A small class-conditioned image diffusion model, trained from scratch: 32-pixel images, patch size [4, 4].
Rows from block 8 of a small class-conditioned image diffusion model, named by matrix and row number. Rows with one number belong to one neuron. Each number is 128 + 32 x the weight over its row's rms, rounded and kept within 0 to 255. All counts start at 0. After the name is the row's rms in percent of the matrix's.
After each neuron's rows are labels from the 100 images, of 14976 (inputs lightly noised), where the neuron reaches its largest size: "patch colour" is the nearest of a few named colours to the mean colour under the peak. Only what is clearly more common there than usual is listed. The data: telescope images of galaxies (Galaxy Zoo DECaLS). In brackets: how many of the 100.
# gate: MLP gate (model.blocks.8.mlp.gate.weight, 768x384), inputs 288-383
# fc1: MLP up (model.blocks.8.mlp.fc1.weight, 768x384), inputs 288-383
# fc2: MLP down (model.blocks.8.mlp.fc2.weight, 384x768, transposed), outputs 288-383

gate.733 081 [100 157 106 201 139 152 112  87 184 193 125 143 117 152 122 149 158 123 169 131 113 133 147 124 170  89 125 103 103 139 133 117 181 132 123 121 100 127 100 165 152 106 133 126 136 173 154 104 146 155 114 116 147 134 163 135 154  64 180 136 118 137  85 113 123 105  88  92 114 195  99 117 126 148 146 124 102 165 145 119 130  71 164 157 126 119 185 182 147 146 110 159  87 130 103 101]
fc1.733 085 [171 101 239 104 119 204 113 107 142 102 123 112 140 123 157 152 144 147 117  73 196 108 144  93 140  98  79 179 126 138 192 127 160 135 132 124  98 148 143 135 106  82 134 101 157 146 167 139 131 135 128 182 122 130  94  97 200 101  83 185 188  54  80 120 149 127 142 151  80 107  76 119 120  97 105 148  94 122  89 156 142 133 140 124 107 123 125 122 118  95 106 109 108 121 145 109]
fc2.733 088 [111 122 130 100 142 101 154 128  62 111 128 159  88 156 169 122 177 116 127 101 183 178  88 130 128 105 147 160 133 193 105 149  83 181 217 134  88 125 132 128 129 156 145 118  81 169 118 222 120 131 122 128 104 106 119  84  91 158 125 147 137 159 121  64 201 119 149 135 150 196  98 168 109  67 109 141  73  84  95 126 100 152 112 167 128 138 181 144  82 119 130 119  96 133 181 107]
patch colour: pink (56); grey (33)

gate.374 087 [164 123 132 115 138 110 117  85 184 130  96 140 117 118 161  74 164 157  78 116  82 119 141 114 136 127 130  99 162  77 140 120 160 123 161 165 119 162 133 114 109 115  91 109 134 113 175 112 177 199 105 191 106 106 161 131 141 125 150 149 157 127 103 147 111 172 156  29 126 137 143 166 108  92 125 126 122 129 132 117 141 111  98 127 112 165 124 100 175 135 113 160 200 105  83 122]
fc1.374 105 [154 105 128 137 126  89 115  99 112 108  80 112 104 159 132 148 178 140 131 117 134 111 160 119 113  99 116 120  91 171 183 144 130 134  98 122 115 190 128  94 110 181 107 160  95 159 144 100 126  76 118 113 146  79 152 152 200 172 119 161 152 124 163 107 117 118 182 160 104 138  43 202  97 134 115 137 162 119 139 156 103 165 112 208 101  70 150 117 138 115 116 124 161 128  97 123]
fc2.374 096 [ 61 137 107 155 113 129 135 171 115 158 140 109 143 138 195 109 186 128 148 141  74 178  94 132 127 137 122 196 114 169 147 121 132 115  90 150 161 186 120 122 110 142 135  95  96 125  82 152 158 108 206 113 129 129 166 199  37 139 117 129 127  74 126  90 138 136 130  96 143 124  45  49 126 123 139 121  95 126 144 118 129  93 127 186  90 116  94  88 164 144 119 142 120 174 100  98]
patch colour: pink (38); grey (26)

gate.637 096 [170 134 125 129 139 107  71 116 185 138 141 144  51 145 178 124 155 118 147 121 112 136  95 110  97 109  64 133 146 106 134  59 131 126 115 128 146 116 121 182  64  95 143 173  91 162 125  98 175 144 147 106 138 150 131 122 152 113 122 152 159 171 131 137 139  91 107  90  98 167 114 111 133 179 153 153 102 130 108 104 112 131  70 110 129 131 202 118 159 134 111 148 113 109 124 144]
fc1.637 104 [108 207  83 103 144 125  81 109 141 169 152 168 112 134 126 100 119 138 158 146 122 128 156 160 130 141 112 119  99 105 138  91 111  94 173 171 123 117 138 113 203 144 149 130 135 127  77 141  99 174 113 149 137 126  65 108 132  71  79  85  89 151  79  76 126 125 119 128 145 143 119 124 161 155 207 142 150 147 166 148 161 116  93  99 180 117 201 120 142 162 128 140 101 174 135 180]
fc2.637 106 [149  80  88 131 131 123 126 128  94 173  84  76 119 139 146 133 143 109  79 183 122 121 156 117 103  87 124 132  66 127 103 114 151 163 109  82  93 119  95 149 103  86 128 147 190 116 165  94 166 137 119 129 146 131 154 113 133 134  97 108 149 151 133  78 155 121 150 112 125 101 156  81 132 112 151 145 157 117 154 120 125  94 103  63 135 118  54  64 190 123 164  76 132  71 140  90]
patch colour: pink (64)

gate.658 109 [111  86 142 172 128 135 120 125 119 151  87 107 123  89 118 160 103 162 128 133 134 110  98  85 111 125 104 156 137 178 131 132 124  55 146  91  67 141 144 174 173  92 111 108 179 127 163 125 167 105  70 167 127 142 144 123 136  89 107 138 102 164 160 167  87 135  76  77 113 157  96 132  93 167 220 147 174  74  87 127  97 126 126 150  85 129 162 151 163 131 136 124 158 163 194 144]
fc1.658 107 [ 48 123 144 132 169 115 165 126 135 109 146 127 174 105 147  80 194 118 113  72 188 132 118 150 114 123 200 125  75 161  93 155 117 133 144 164 159 129 168 147 182 118  98 104 177  90 165 123 126 136  99 160  70 117 139 141 123 128 180 203 140 117 100 135  78 153  79 125 127 106  63 225 138 145 151  63 138 182  68 113 116 140 134 121 110  54 121 114 142 133 112 111 159 162  61  90]
fc2.658 106 [ 57 130  85 165 190 100 137 172  94 146 106 140  92 113 137 130 175  84 132 128 157 162 155 111 166 130  84 142 131 114  51 136 125  57 123 121 146  85 126 121 166 133  97 163 140  61 113 110  59 146 149 144 158 179 108 142 121 139 161  97  93  88 126  74  90 115 135 102 120 120 116  54 125  75 130 131 144 155 109 150 104 160 113  99  69  90 218 130 180  88  70 164 132 152 136  95]
patch colour: pink (39); white (25)

gate.598 091 [ 98 147  55  89  99 131 124 155 180 181  91 139  86 119 147 136  62 143 121 155 163  88  95 146 151 154 133  49 117 103 162 190 139 117 133 139 145 136  63  83  78 105 153 141 117 139 171  98 101 147 104 156  68 167 115 136 108 103  88  96 123  66 136 143 145 104 101 131 125 159  99 145 148 137 117 105  59 119  95 179  98 153  92  83 123  89 178 123 176  51 149 141 112  84 109 151]
fc1.598 091 [ 87 159 208 184 139 147 204 107 157 106 122 180 109 134  83  72 185 134 174 101 152 119 166  69 227 140  93 149 178 132 121 115 166 149 132 109 161  85 110  96 125 121 122  67 176 113 135 177 148 113 144 125 138 127 134 193 147 199 150 108  97 161 136 153 125 101 137 148 147  94 177 143 142 157 122 164 159 133 140  99 147 151 159 157 114  65 142 144 140 134 166 138 125 220 105 124]
fc2.598 092 [115 127 192 130 115 136 115  68  91 158 113 116 138 101  75 167 143 111 138 120 139 103 144 107 179 136 156 169 167  73 137 120 109 144 140 125 207 152 106 176 135 107 158 114 118 143  57 129 104 214  99 154 136 176 105 100 117 140 107  90 107  84 118 113 183 128 105 131 125 152  42 174 158 113 145 106 201  86  83 145 101 132 154 118 161  84  98 152 114 119 138 159 201 132 118 162]
patch colour: brown (43); grey (40)

gate.330 106 [145 155 127 141 156 101  75 161 142 191 135  72 111 111  92 150  92  87 122 149 137 145 138  14 169 105  98 143 145  76 151 207 115 125 126  79 155  65 158 104 113 166 136 160 115 176  83 117 121  99 136 113 196  98 123 117 184 125 148 165 131 173 145 117 119 143 114  74 114 117 152 112 143 152 105 161 189 157 127 110 153 100  99 146  43 147 122 149 157 132 156 142 118 147 110 143]
fc1.330 097 [112 160  95 195 124 100 105 153  82 119 150  89 147 150 108 149  80  95  77 135 107 193 127 127  95 114 207 130 129 100 121 162  95 118 124  84 179 138 135 130  90 162 145 181 125  89  99  71  81 156 163 136 175 126 151  87 187 134 137 153 117 131  98  52 119  76 144 103 184 138 114 133 137 104 147 154 163 154  96 132 172  80 128  55  71 103 128 131 158 115 185 142 107 165 164 100]
fc2.330 100 [117 127  97  85 132 100 107 152 117  86 153 132 148  83 142  94  96  51 104 112 130 124 111 214 146  87 106 133 132 169 114 141 157 153 124 202 148 111 118 131 141  91 118 198 117 131 140 152 117 135 129  87 103 110 134 103 194  85  63 203 103  82 111 144 110 110  59 105 123 146 126 126  84 182 169  96  92 127 114 121 143 124 134 123 147 149 119 105 104 101 116 109 141 106 137 180]
patch colour: brown (56)

gate.612 090 [142  94 120 143 114 140 157  87 153 165  67 102 140  72 160 128 134 140 106 141 186  57 142  65 143  67 107 161 154 194  87 162  62 111 161 120 120 130 163 156 137  95  83 143 126 111 116 139 141 115 102 160 136 105 117 128 115 112  76 112 129 145 133 122 106 181 114 105 116 168 130 118  96 183 166 137 132 136 124 130 153 149 124 125  79 111 155 168 180  67 127 103 152 126  77 108]
fc1.612 114 [133 124 121 152 140  83 131  78 135 124 143  94 139 145 110 129 168 129  91 157 116 145 137  93 152 110 117 105 119 206 102 156 132 144 142 152 131 101 108  96  99 134  94 183 144 142 118 102 113 202  80  62 146  96 124 104 127 167 152  93 132 138  92  55 124 146 134 141 135 121  87 247 162 111 125  89 120 175 173 157  87 150 115 203 125 138 137 144  98 118 122 151 178 150  99 118]
fc2.612 107 [116 142 108 120 106  93 152 109 116 133 110 143 156 111 126 112 104  92 117 164 110 167 160  47 107 104  65 174  98 167 170 151 110  64 141 147 145 114  77  88 140  85  72 114 108  91 139 114 101 203 111 193 137  84 137 107  90 117 106 119 130 125 122  85 140 109 118  99 117 118  88  21 148  68 110 119 130 110 163 138 196 120 107 104 103 124 120 129 121 141  78 108  89  97 129 121]
patch colour: pink (55); white (31)

gate.709 085 [113 178 126 139  84 136 155 123  48 105 108  86 134 180  83 203 118  90 139 115 130 133 143 115 145 132 142 119  83  94 130 110 141 131  98 111 187 180 145 132 111 128  69 161  78  80 136 130  82 121 107 131 153 163  99 125  79 155 129 120 142  75 137 137  99 114 141 176 140 136 160 115 140 125 162 122 158 159  86  57 157  71 190 130 184 157 157  95 102 186 127 163  81 101 151 155]
fc1.709 098 [173  85 141 132 102 170 115 127 164 112 105  85  90 165 139 136  88 119 129  86 116 154 114 135 147 148 174 112  98 107 131 144 120 164 158  91 142  36 113 102 106 134 102 198 165 110 196 124 157 156  92 153 160 126 102 185 110 147 126 116 160 110  81 175 123  90 119  89 141 113 172 188 179  61  63 171 127 130 151  90 146 176 128 130  83 140  72  86 152 128 128 142 110 123 106 151]
fc2.709 099 [131 100 186 123 111 115 151  73 165 135  90 161  88 170 159 129 179 121 176 129 108 131 123 115 113 114 111  79 107 138 139 109  73 169 178  90 110 128 132 127 115 118 102 192 100 142 134 142 132 113 128 199 120 151 134 112  83 107 156 110 174 164 129 111 132 172  86 103 161 141 143 185 132  76 206  98  67 106 101 135 144 106 131 118 122 114  67 198  99  85 133 107  76  77 176 116]
patch colour: pink (40); grey (34)

gate.401 146 [131  99 163 135 179  88 113 130 114 159 105 125 106  85 106 116 173 163 149  84 144  86 112  50 102 136 109 178 140 140 114 101 156 142  72  47 144 221 124 113 155 166 108  82 123 132 158 111  91 105 113 110 105 128 104 144  99 151 133 101  88 129 177 185 172 111 112 161 135  93 157 147 146 176 123 152 219 123 135 130 110 149 101 154 139  97 136  96 174  88 114  96 132 125 115  95]
fc1.401 117 [ 80  56 148 144 178  62  70 188  98 157 153 102 109  94 150  96 167 105 102  60 161  15  84 132 106 168 183 116 122 134 100 129 173 140 109  49 202 162 101  91 134 182 119 107 176 121 123  94 126  90 116 124 116 174 160 115  64 117 109 106 105 130 172 171 174  91  77 202 128 129 102 114 132 131 126  94 202 128  75 211 162 104 175  82 133 115  96 115 131 133 173 134 115 131 152 112]
fc2.401 123 [146 124 110 143  89 126 118 117 120  96 139 136 154 119 158 157 134 137 118 121 129  57  70 191  62  97  97 145 138 112 107 113 103 123 101 138 176  87  67 148 118 111 155 115 174 160 188 109 123 119  93 145  98 137 131 112  65 104 128  55 119 140 118 120 104 121 130 136 103 124  98 124 120 197 133 182 179 107 151 157 136 173 121 125 105 173 112 139 101 137 105 155 154  49 130 111]
patch colour: brown (31)

gate.568 110 [129 113 114 156 136 158 144 165 157  68 139 109  94  81 141 127 140 133 113  71 131 112 105 128 155 138 147  94 140  98  99  90 167 145  84 135  98 105 124 129 106 162 141 191 125  81 114 125 139  92 133 124 177  90  93 223 100 161 112 141 117  83 159 125 132 139 136 131 123 134 163  87 181 114 105 124 184 165 108 100 162  99 171 128  88  72 142 140 135 165 137  72 159 200 155 119]
fc1.568 105 [127 240 106 155 136  74 139 142 147  99 154 111 165 155  75 122 131 111 132 125 152 252 113 178 136 106 117 166 105 133 160 142 171 146 103 104 119 104 174 101 125 112  29 157 156 135 163 127  74 232 115 127 111 145 134 121  86 141 134 137 112 106 147 190 113 121 151 136 139 125 135 103 138 122 140 139 153 152 101 112 148 128 158 117 121 160  67  94 138 126 183 163  65 103 106  79]
fc2.568 105 [166 128 134 120 117 141 164 120 156 192 121 223 147  75 137  83 141 125 102 100 153 163  62 130 125 113 114 111 163 126 137 154 165 139 157 136 123 141 101 153 166 127 100 153 150 122  83 131 141 132  72 141 112 156  65  56 152 127 107 132  98 208 140 153 136 141 104  86 135 109  49  99  81 115 115 114  96 104 162 143 168 146 126 147 152 153 133 122 118  81  85 137 121 169 122 106]
patch colour: brown (56)