Rows from block 9 of a small class-conditioned image diffusion model, named by matrix and row number. Rows with one number belong to one neuron. Each number is 128 + 32 x the weight over its row's rms, rounded and kept within 0 to 255. All counts start at 0. Numbers have three digits each.
After each neuron's rows are labels from the 100 images, of 14976 (inputs lightly noised), where the neuron reaches its largest size: "strongest on" is what is common among them. Only what is clearly more common there than usual is listed. The data: telescope images of galaxies (Galaxy Zoo DECaLS). In brackets: how many of the 100, against the usual share in percent.
# gate: MLP gate (model.blocks.9.mlp.gate.weight, 768x384), inputs 192-383
# fc1: MLP up (model.blocks.9.mlp.fc1.weight, 768x384), inputs 192-383
# fc2: MLP down (model.blocks.9.mlp.fc2.weight, 384x768, transposed), outputs 192-383

gate.665:127133053186132138153185162120108185101135102082062160167144181114131162143163131103143180154081099090077154104110152191101172133102064132124163123060113120146064159142109102127178126122153118130154179086107087150127177157090153167083127175109108109080134169096169102096018181144120138090093135170110118147117169092119065177100100109081216168096106133142141193167154138117110195093135159143096069119155173153179103125141124081163109174128095100084163128116162116134113120144114090133123082170152133141156154219189125206101065093148105114147149109076101097107140092171187121113
fc1.665:111205147158128035109128148170142230163072135120121089107136185154096084151154094140146123148133156141116163107135127138149151104148144129132134104157093141154160128105143155089090122165129138168093146124157186146123165128145090137115133141125182148153110093141172148111066086139137152109177183108105101152135091101133111112158172115188066154162170155174121121109124095159078048132108121142131150116127097086136120094170117150111133119187169148120092136107154113074124131121119184153148166214123151131099119050097130083103119124129118107144105139102218126127107164054121123129
fc2.665:139145085184156173071167106117175171153139147118240114116119107113048092118110154143131170113142136155067099098129156106127200092132163158153103168144115123181112153147081205158126135091126122127098162114106062128130123104108167119145100132133132143146108146107140108142135134224138139028116105155083120093146168139136122113119172137174146155043138098130148138097087137104146132154121161145114128143154164126126129067147150129100134121064112106114072134191120130133090118168142136150144209175130134112122126082065167073134087161119171108133154186189086142118111114159158079085
strongest on: roundness: cigar-shaped (25 vs 8.1)

gate.231:197103164152134111164149123155161083099074188077094119130150124057168164124138106156176165124137099082167119154117122120139115120057140172076105161089170063131118129171111091155128137127070098086120150074156168133148149188111181108088114118135126073107161136160124143120149170198121130111123089112169165073104118115139144133121094140107133094082153123153118104081110108149209155141076126152153117069124143147123134123165148141127129161121094084138062080110153068169144142142136105108151121113106179172143135165107176126131087138107084118150090150123193139131100188144148113155
fc1.231:066120099127132118113090106115060154128192058197171112090118108130080136135139136107092131153144162175087120148137165136113152129170144058171199113158107207154169117091166168147139105133202146155117119211100058146115110084122087085175121161142116116119093096107116129154115110100141083129138152115076101187143115166149125140127127099149093171146062113159158136184140089111088089125194116110136132181115094113127091123134115151121127131123140193093171187186112163085122112159127187140130160170140099114064145086113107116123170118154172131134160134147078166106136073096127142085
fc2.231:079119130135064105135063094141114121079124138167118139143123163140106143142128159137082117123155137066130108132152185195102086120126090171113155132138107056173125099124179098106163131091037134095079121210167067173117079090190139143129111148080127134151098108116099113090113120121103054127160154119109137081118117125112176146071173135095095200100149108135100167054118109147054124122059098147108097090150121089141116107122139106114148122131151193146052144097111140086121074119144093095206160113145165130130137103127101137140124120144194132149191137154153187128123093094164120089
strongest on: edge-on disk: no (50 vs 24.7); spiral arms: yes (42 vs 18.8)

gate.538:152075161130152123179145100102190167128159061064074135126122133052147132123105108168129156126112104178125145143099106147091151150112131123072092135078125119180164124173151119169162120095166087126147126148129151113164099130101155159142141200131132065144155093172170162134138138197092103124166098116136088129110114087181144166163098153066130158108163122128140128109110095100134143187099094129253157109140183119122087134140100195113142138085101128122162140134114157163091141156044078123131143100107110141141126205121171171119100127090160087179079096179130199101175113134144119139
fc1.538:158070113108189150155164131118224156114161060074081142160141070125151117127093131148134137139111105200124130128077043183140110166158172147075100132097152102155168113185161100213161069125188090153131110157123140125154080158102150130207159169123127136166137052155151165134141159141093087178175123096123084112101089070181120119154132113099092137087188137121140138105101132067123106189099120139222150098122167146130108148130092176105138073112104120118159158083103151119099113140048064089137163123125106120144130172132131156142121129115136116148100112175112166117177113104125145140
fc2.538:128156165170191153113154183100230105164173134106100126118140117113116155101157081134096112167139105145132138115160080111141159140119144110072142141143112118186165120121179122105182111101143122072194153137137169129108138143125145117057115080162124127115130114165077138103129141140162153053160108148099090130121131141087117126081123088131160107123121071128165104127159079148089161084176113106103098138148137145135115218141093102105078136125106147101044110084135081138102131111123169152052124096090143137098169138149138106136079128127114134124179128165142073155157127157127106137
strongest on: bulge size: small (25 vs 7.2)

gate.603:126150131127105130133084123115098133127179093160158108085071094107128113092146121105122124147125097132158096186126143129079115215124119124092157152145196114117120126106209138141095097121131086092146123086099121129122156207151143134128078158104130156143108186088099138138180126140131061119073107124143124113109139156102121155101124096131115060165075185156138104148072166084210089101123104110120108137083156065103072133161142139122143168187121116096166094126129094096139171128140088129099152136123147117099150070177126107149077124137102154090139144146119132130111123162147146161
fc1.603:140167026152087062104126170129125097102097098160128129087121210108144100081166125139159133136159160168055128194153170196157089173125101112143157134180168135090143100125134140127151050130103104110116132142072119189159153119106164077141144040150145156065126085188092124062091109135113084100138100141155149128080135125077103168097097121133148104156117123109128132099140127130152139113122101231098175094148108167027156120091069112161087105090071094078120132167159135159147197129133132163151138072114173140167123129153121134137111084125133122175135122051161138117080062159126093094
fc2.603:133210066114126187111165107110147117150077084166159130105103155192103142080118144141157084154105166094149113127092184138147111103118098132198110104154153106113131135069042187140174117107138132103143111158148063152161128130104147112138114124112105073145136160136116135087090132153105214130137140149129124104133113088192147121129104212095138144105115116139180140127073119150090171149102128117138132132182092153204119140124164147186099130057177129178142119108134092123082090101145085113096123090178153101134143121130107145117156105083125075143165142243072149107082149121134131106
strongest on: roundness: cigar-shaped (52 vs 8.1)

gate.83:152110230121141181125135124083057176153085117181173160179064125118127166061140142160162103080121163107123099133105164100099149171157128122151140132138166148121088144098095135097123126169160100153093133117115137141137129092068134130094121111069140161145160177151142127161145125130109113112205139096090137147121202130164106121121128119109151108134167149095128201185136111102117151170127167117088120107134145115123186068103125133109141155099148089164117189082104082126109150170190120113139165105147170173111055094116070133140169190140130076116168145184080136135149166145129123114
fc1.83:096131104101132169163142103132112127113117110151164122197083173092088127129165104125194151088092187094101093137112159144106098167153127128128168088132140092075127166137148082191127107209145150087128114121134118117142122090103072116101149135159116092125135135161213107111113065114104074156103084152094151104109133205163077100061114121162158108116098134158136123189123122175139166119109148128145142102127123130144122137111135102127110155202106153103119109129042165128105152102112106156097113114148125206165129147150060136087094160087120094141102127166168140105113149138130092132
fc2.83:112092141103096142155130084110066119192099116125162106107073157122137168089113133094153133114155149124123093159092210123184127126122167137126159121150163144143108110137148137130096145115134157152080117128125159131149129110139094088122178156107155097151108154119100122151090178126122138090160124186112180160137220193060139140113110137107101130145117064120167075071124136148153171121093123173153204142119151147126183056159137133113131115170186098049139148170110092118110122135068139100097185106109090192156142087136142137067103100161091155121137115092149119163178085115109180148
strongest on: edge-on disk: no (50 vs 24.7); spiral arms: yes (46 vs 18.8)

gate.17:188157111139118138062130119067152135170138148109137115113135107134084154133154105166108107183121139136150101104121090094181135080060120129147141166172157145142144177168153191105067144110144105140104149103154151157095109172135113099161134157077099084111127120156140130174115130125167230136147184164151116169133111106083187115094152124089132128125170165097123130132113144119134143104108143109125180145134139141150120149138087139055124162082150129156110094148122098151103140159187109130175157190097103091113124092106106148174134150151108119095145164151208122169098190137106169173
fc1.17:143067082111192172114166091178141152132101141185146124148142129126111150129124121112112136090129188089174125109114118140151063101133134123168165137128079156118138114133092082129128130119140117128116124163133096043112159144108177123141141108140090073122139146100166125138136067090126078132106172179113070103172172173087162095131133146102120139188137082212123122170151159072090110153064148149099130156111150099153148100070157110120102105159100201143152172142084195091086066102158133109102144126130164148146101087139131099111172178112089096128180207071103163152149080096182126071
fc2.17:072193101084156123114178155129055110116138090139074077164150137138090109120106148082121115120118170119124113111125179095113099080130126120116131119071173091085098138109106144075151109075125162109112122164169141184135131090139118159077094096133134088107106152102089164127106175096136145168155116218151127143126113229122125098184090158151130093117105099032116109166110132090050175127114150142123102129130084103120111117084109083121113118170124149108093135124120078143115102084146080102149140150130078104126139144158168147167131137175148125142061134130083130095177142114179133132
strongest on: edge-on disk: no (51 vs 24.7); spiral arms: yes (40 vs 18.8)

gate.557:117131115073105135166190068125151130069155173074143114132148135118089155117156089115129145161106103149113152108138145122067162063069120153164120137096153133124141153157126132179160099150127137167167224098143088184161100165152145124006147094058071106124132145134170131102127090162088169093098163145174147163157153155096134118147107170189141148186192079037105084157085145096133156160113128154085079070152149127212125113058145092144163171145102130140077135127128142124145121085109093101105175111143153158115139148105103150114139096107129084168140175122151112138159130158094135116
fc1.557:117222076109115112090147073155110084107132162104048144130147190099164135134078103118113161126141100112126108103099169148158101115121139182165191116127166085107143157160113132104151123197154110151132129127111143100159152093188171152154106183160126185123133170105120148073119127176099073076166128119178127118093128128172120143090156073096093142155123064129153144152149120182114133077154197082163174127144115174126126172140107079124114115107065156124145113133173165162130047151127113120152125108148111108152169208079176081140159158171130089124162055091118125182147069147147135099
fc2.557:155133163124141075179187116106110129141136161057129119144153140144131120131147115109090074131133163169121131116098170115132108136149087115165102092085144059138114150138095172161178155104120112089138159134145157101149180121093129132156131150158104000152116163150120176088126107108126121196154166110109098147148119082108117170171119099216142117116164116078134112140100100109096119144137157177138140134116177126183175119088113144137094129137146158124089113060144127064146093159134143125170004101118101161129078173127075144138105110115085115136183153065139140165107136110130162146
strongest on: edge-on disk: no (51 vs 24.7); spiral arms: yes (42 vs 18.8)

gate.615:107146100033087168182127133124045105152174114120085096135154099080162087121143074115116161067087099100176089126126080112095117126145136128136108106171088110134119151041153117123179187135181175146070153146151122075134099086136093083107131169101065135124136166080158170115144164211166088087187109188127082107083097110122103119118132137149112121110160097077136137115159098086170094134144151140105114087174163129137158148113097089125127161094113094120154087157144134148187169089166177151152135095108100083093255118115129139154137151111161074144154160131124108136169099116130130084
fc1.615:107147115166147170105171090084115177139139110107144075090163100143103109132153131136142143106102112125163113114140139180177049098154109101177143133175078182136134131056152137151149100103106162153097116113128132092124054073124101095169160144139134103157091142106100136130145215071169207110143125102171075154126143103086190120151149080116149092125106110123192134069145204154111135152169108140112147111147139169106134154125119110138072118110181108163133139122170170130124153064152160168107122112144077082134147112169102118173156143102095117121141124096103093173160095122177180133
fc2.615:137158065162136115085167116176162135123121174184147132113094071148093131134168138156187148193102109141154131161158120104132104112106112153120140094113149134131166126098109059167131079117172097147132126055128136134126119138117079100127144135080145254131132128184155123105076114162132162129123118215065182145121096119145131145045201110129121102100137135161118139125139143094173117135154107122155143114131108140101105124137164119145180162089093124119117152153082132173162113208166169100127125145145073154115114132163153164037107144066146144146105130104169118086119169084142115090
strongest on: bulge size: small (26 vs 7.2)

gate.14:130109109153133127145150057145110141124138112176112152130133218082113149140194120179098154169124107155093134120153130149160132093117136182135150150170143135138198083073141118134119071119145134102205162133084132088165040128091099105153119131117156119131167152144163120129102125155141099039114072089153118140157127105166070169109097150089157159115136122134141056163123106139170120144142140125149128144080111112149093120092184088151146110054113125142130110204146137198124099103163134180177197167180137154162150122100076068090153142150135112170114130088198141068136118134110136137
fc1.14:148137055175157129162093171116067088062146088158137077110117085112113161139147137158096142117183118086085145129089082106155154112159152142118116162107141144091091154113111132124110150139030121111112108168160127116106163156137124070107162139099172202145049085103147160174079086125140107105096157126116165123155162156157107122128101171228125147162072120142108087168122156112127097109175133114178117174135132118139122148132174140079131093178090161095170171141146038099131139141118219142167189126156118108112147058141131163108125192144140123058146163138159165100181142128131092143
fc2.14:089116143103159115080160102114084125112076137152128101098163152127094095134074170054170071132085150134106146140153080087122117113161139117120032162102166151085082125121116110166137125150111135129115102078124188103147175111135096105136075145120131075096128114077173170179129145140136151111049117173157177162146180144091146163182116068116154168103148103062173159102152115110113173182124196120131176174116106147138242165141129129157079136115122146086109199090127074105128148118083117146127206171168137142148153098188103130073111085162162101132117116127080159136120148103124171132
strongest on: edge-on disk: no (50 vs 24.7); spiral arms: yes (41 vs 18.8)

gate.39:189188098140098094140143142139160094123121142080149133109106080116129158123145132142166125197124131106128078140107086076068095135142120139119151155128152123154105106209141155113168130143107102212118159083100125201086147136107133125084098111074139165088160108166140087106152106147116186121075108097156129141153061110121114123040128150129238144125174118187114134136090108137084118121118097175145150125105129175109101126136088180121122149075156151089116149070177115096145160127116103146120160183109072155110139200193098127113119149120148122112158169081130100095065139142140088142
fc1.39:156107178091099155151110136136107113161135108135092135133132044105089137144118092191129056138151099180093115162131092072107144157133139155049163126131170151107170105149138195094158121133119138147137081142113126093133128124107069159131116132096171099112119126143164118128249108132156137112108090087159112091134124087141097139194178130086141133104160127059150141143118112127107126137157130141135133139133177171131183124086160173108143154094164168095119140066147122176138168123117000142142128043129057098165133194119111148130108158143131087108086104145073120130121147121128102110
fc2.39:160073114132166163151136134120143108152158179114114116142130117086132046143067148121129118104114054109134120120134111098110095157136035165168166156126112173152136123100117191169108128134126089204143144155112087094122144091037091129115171157110099126166112177126141149134187104145134151194068110175082141144161104072110168078085091162050177119151130137117150137106170110115094106113183122116109124202132147085116148177153146152099127129182150122135160133132131169093097147108133082127082092174120088132113170160099039164156098127155104086125125159113155077093166140111137140126
strongest on: bulge size: small (25 vs 7.2)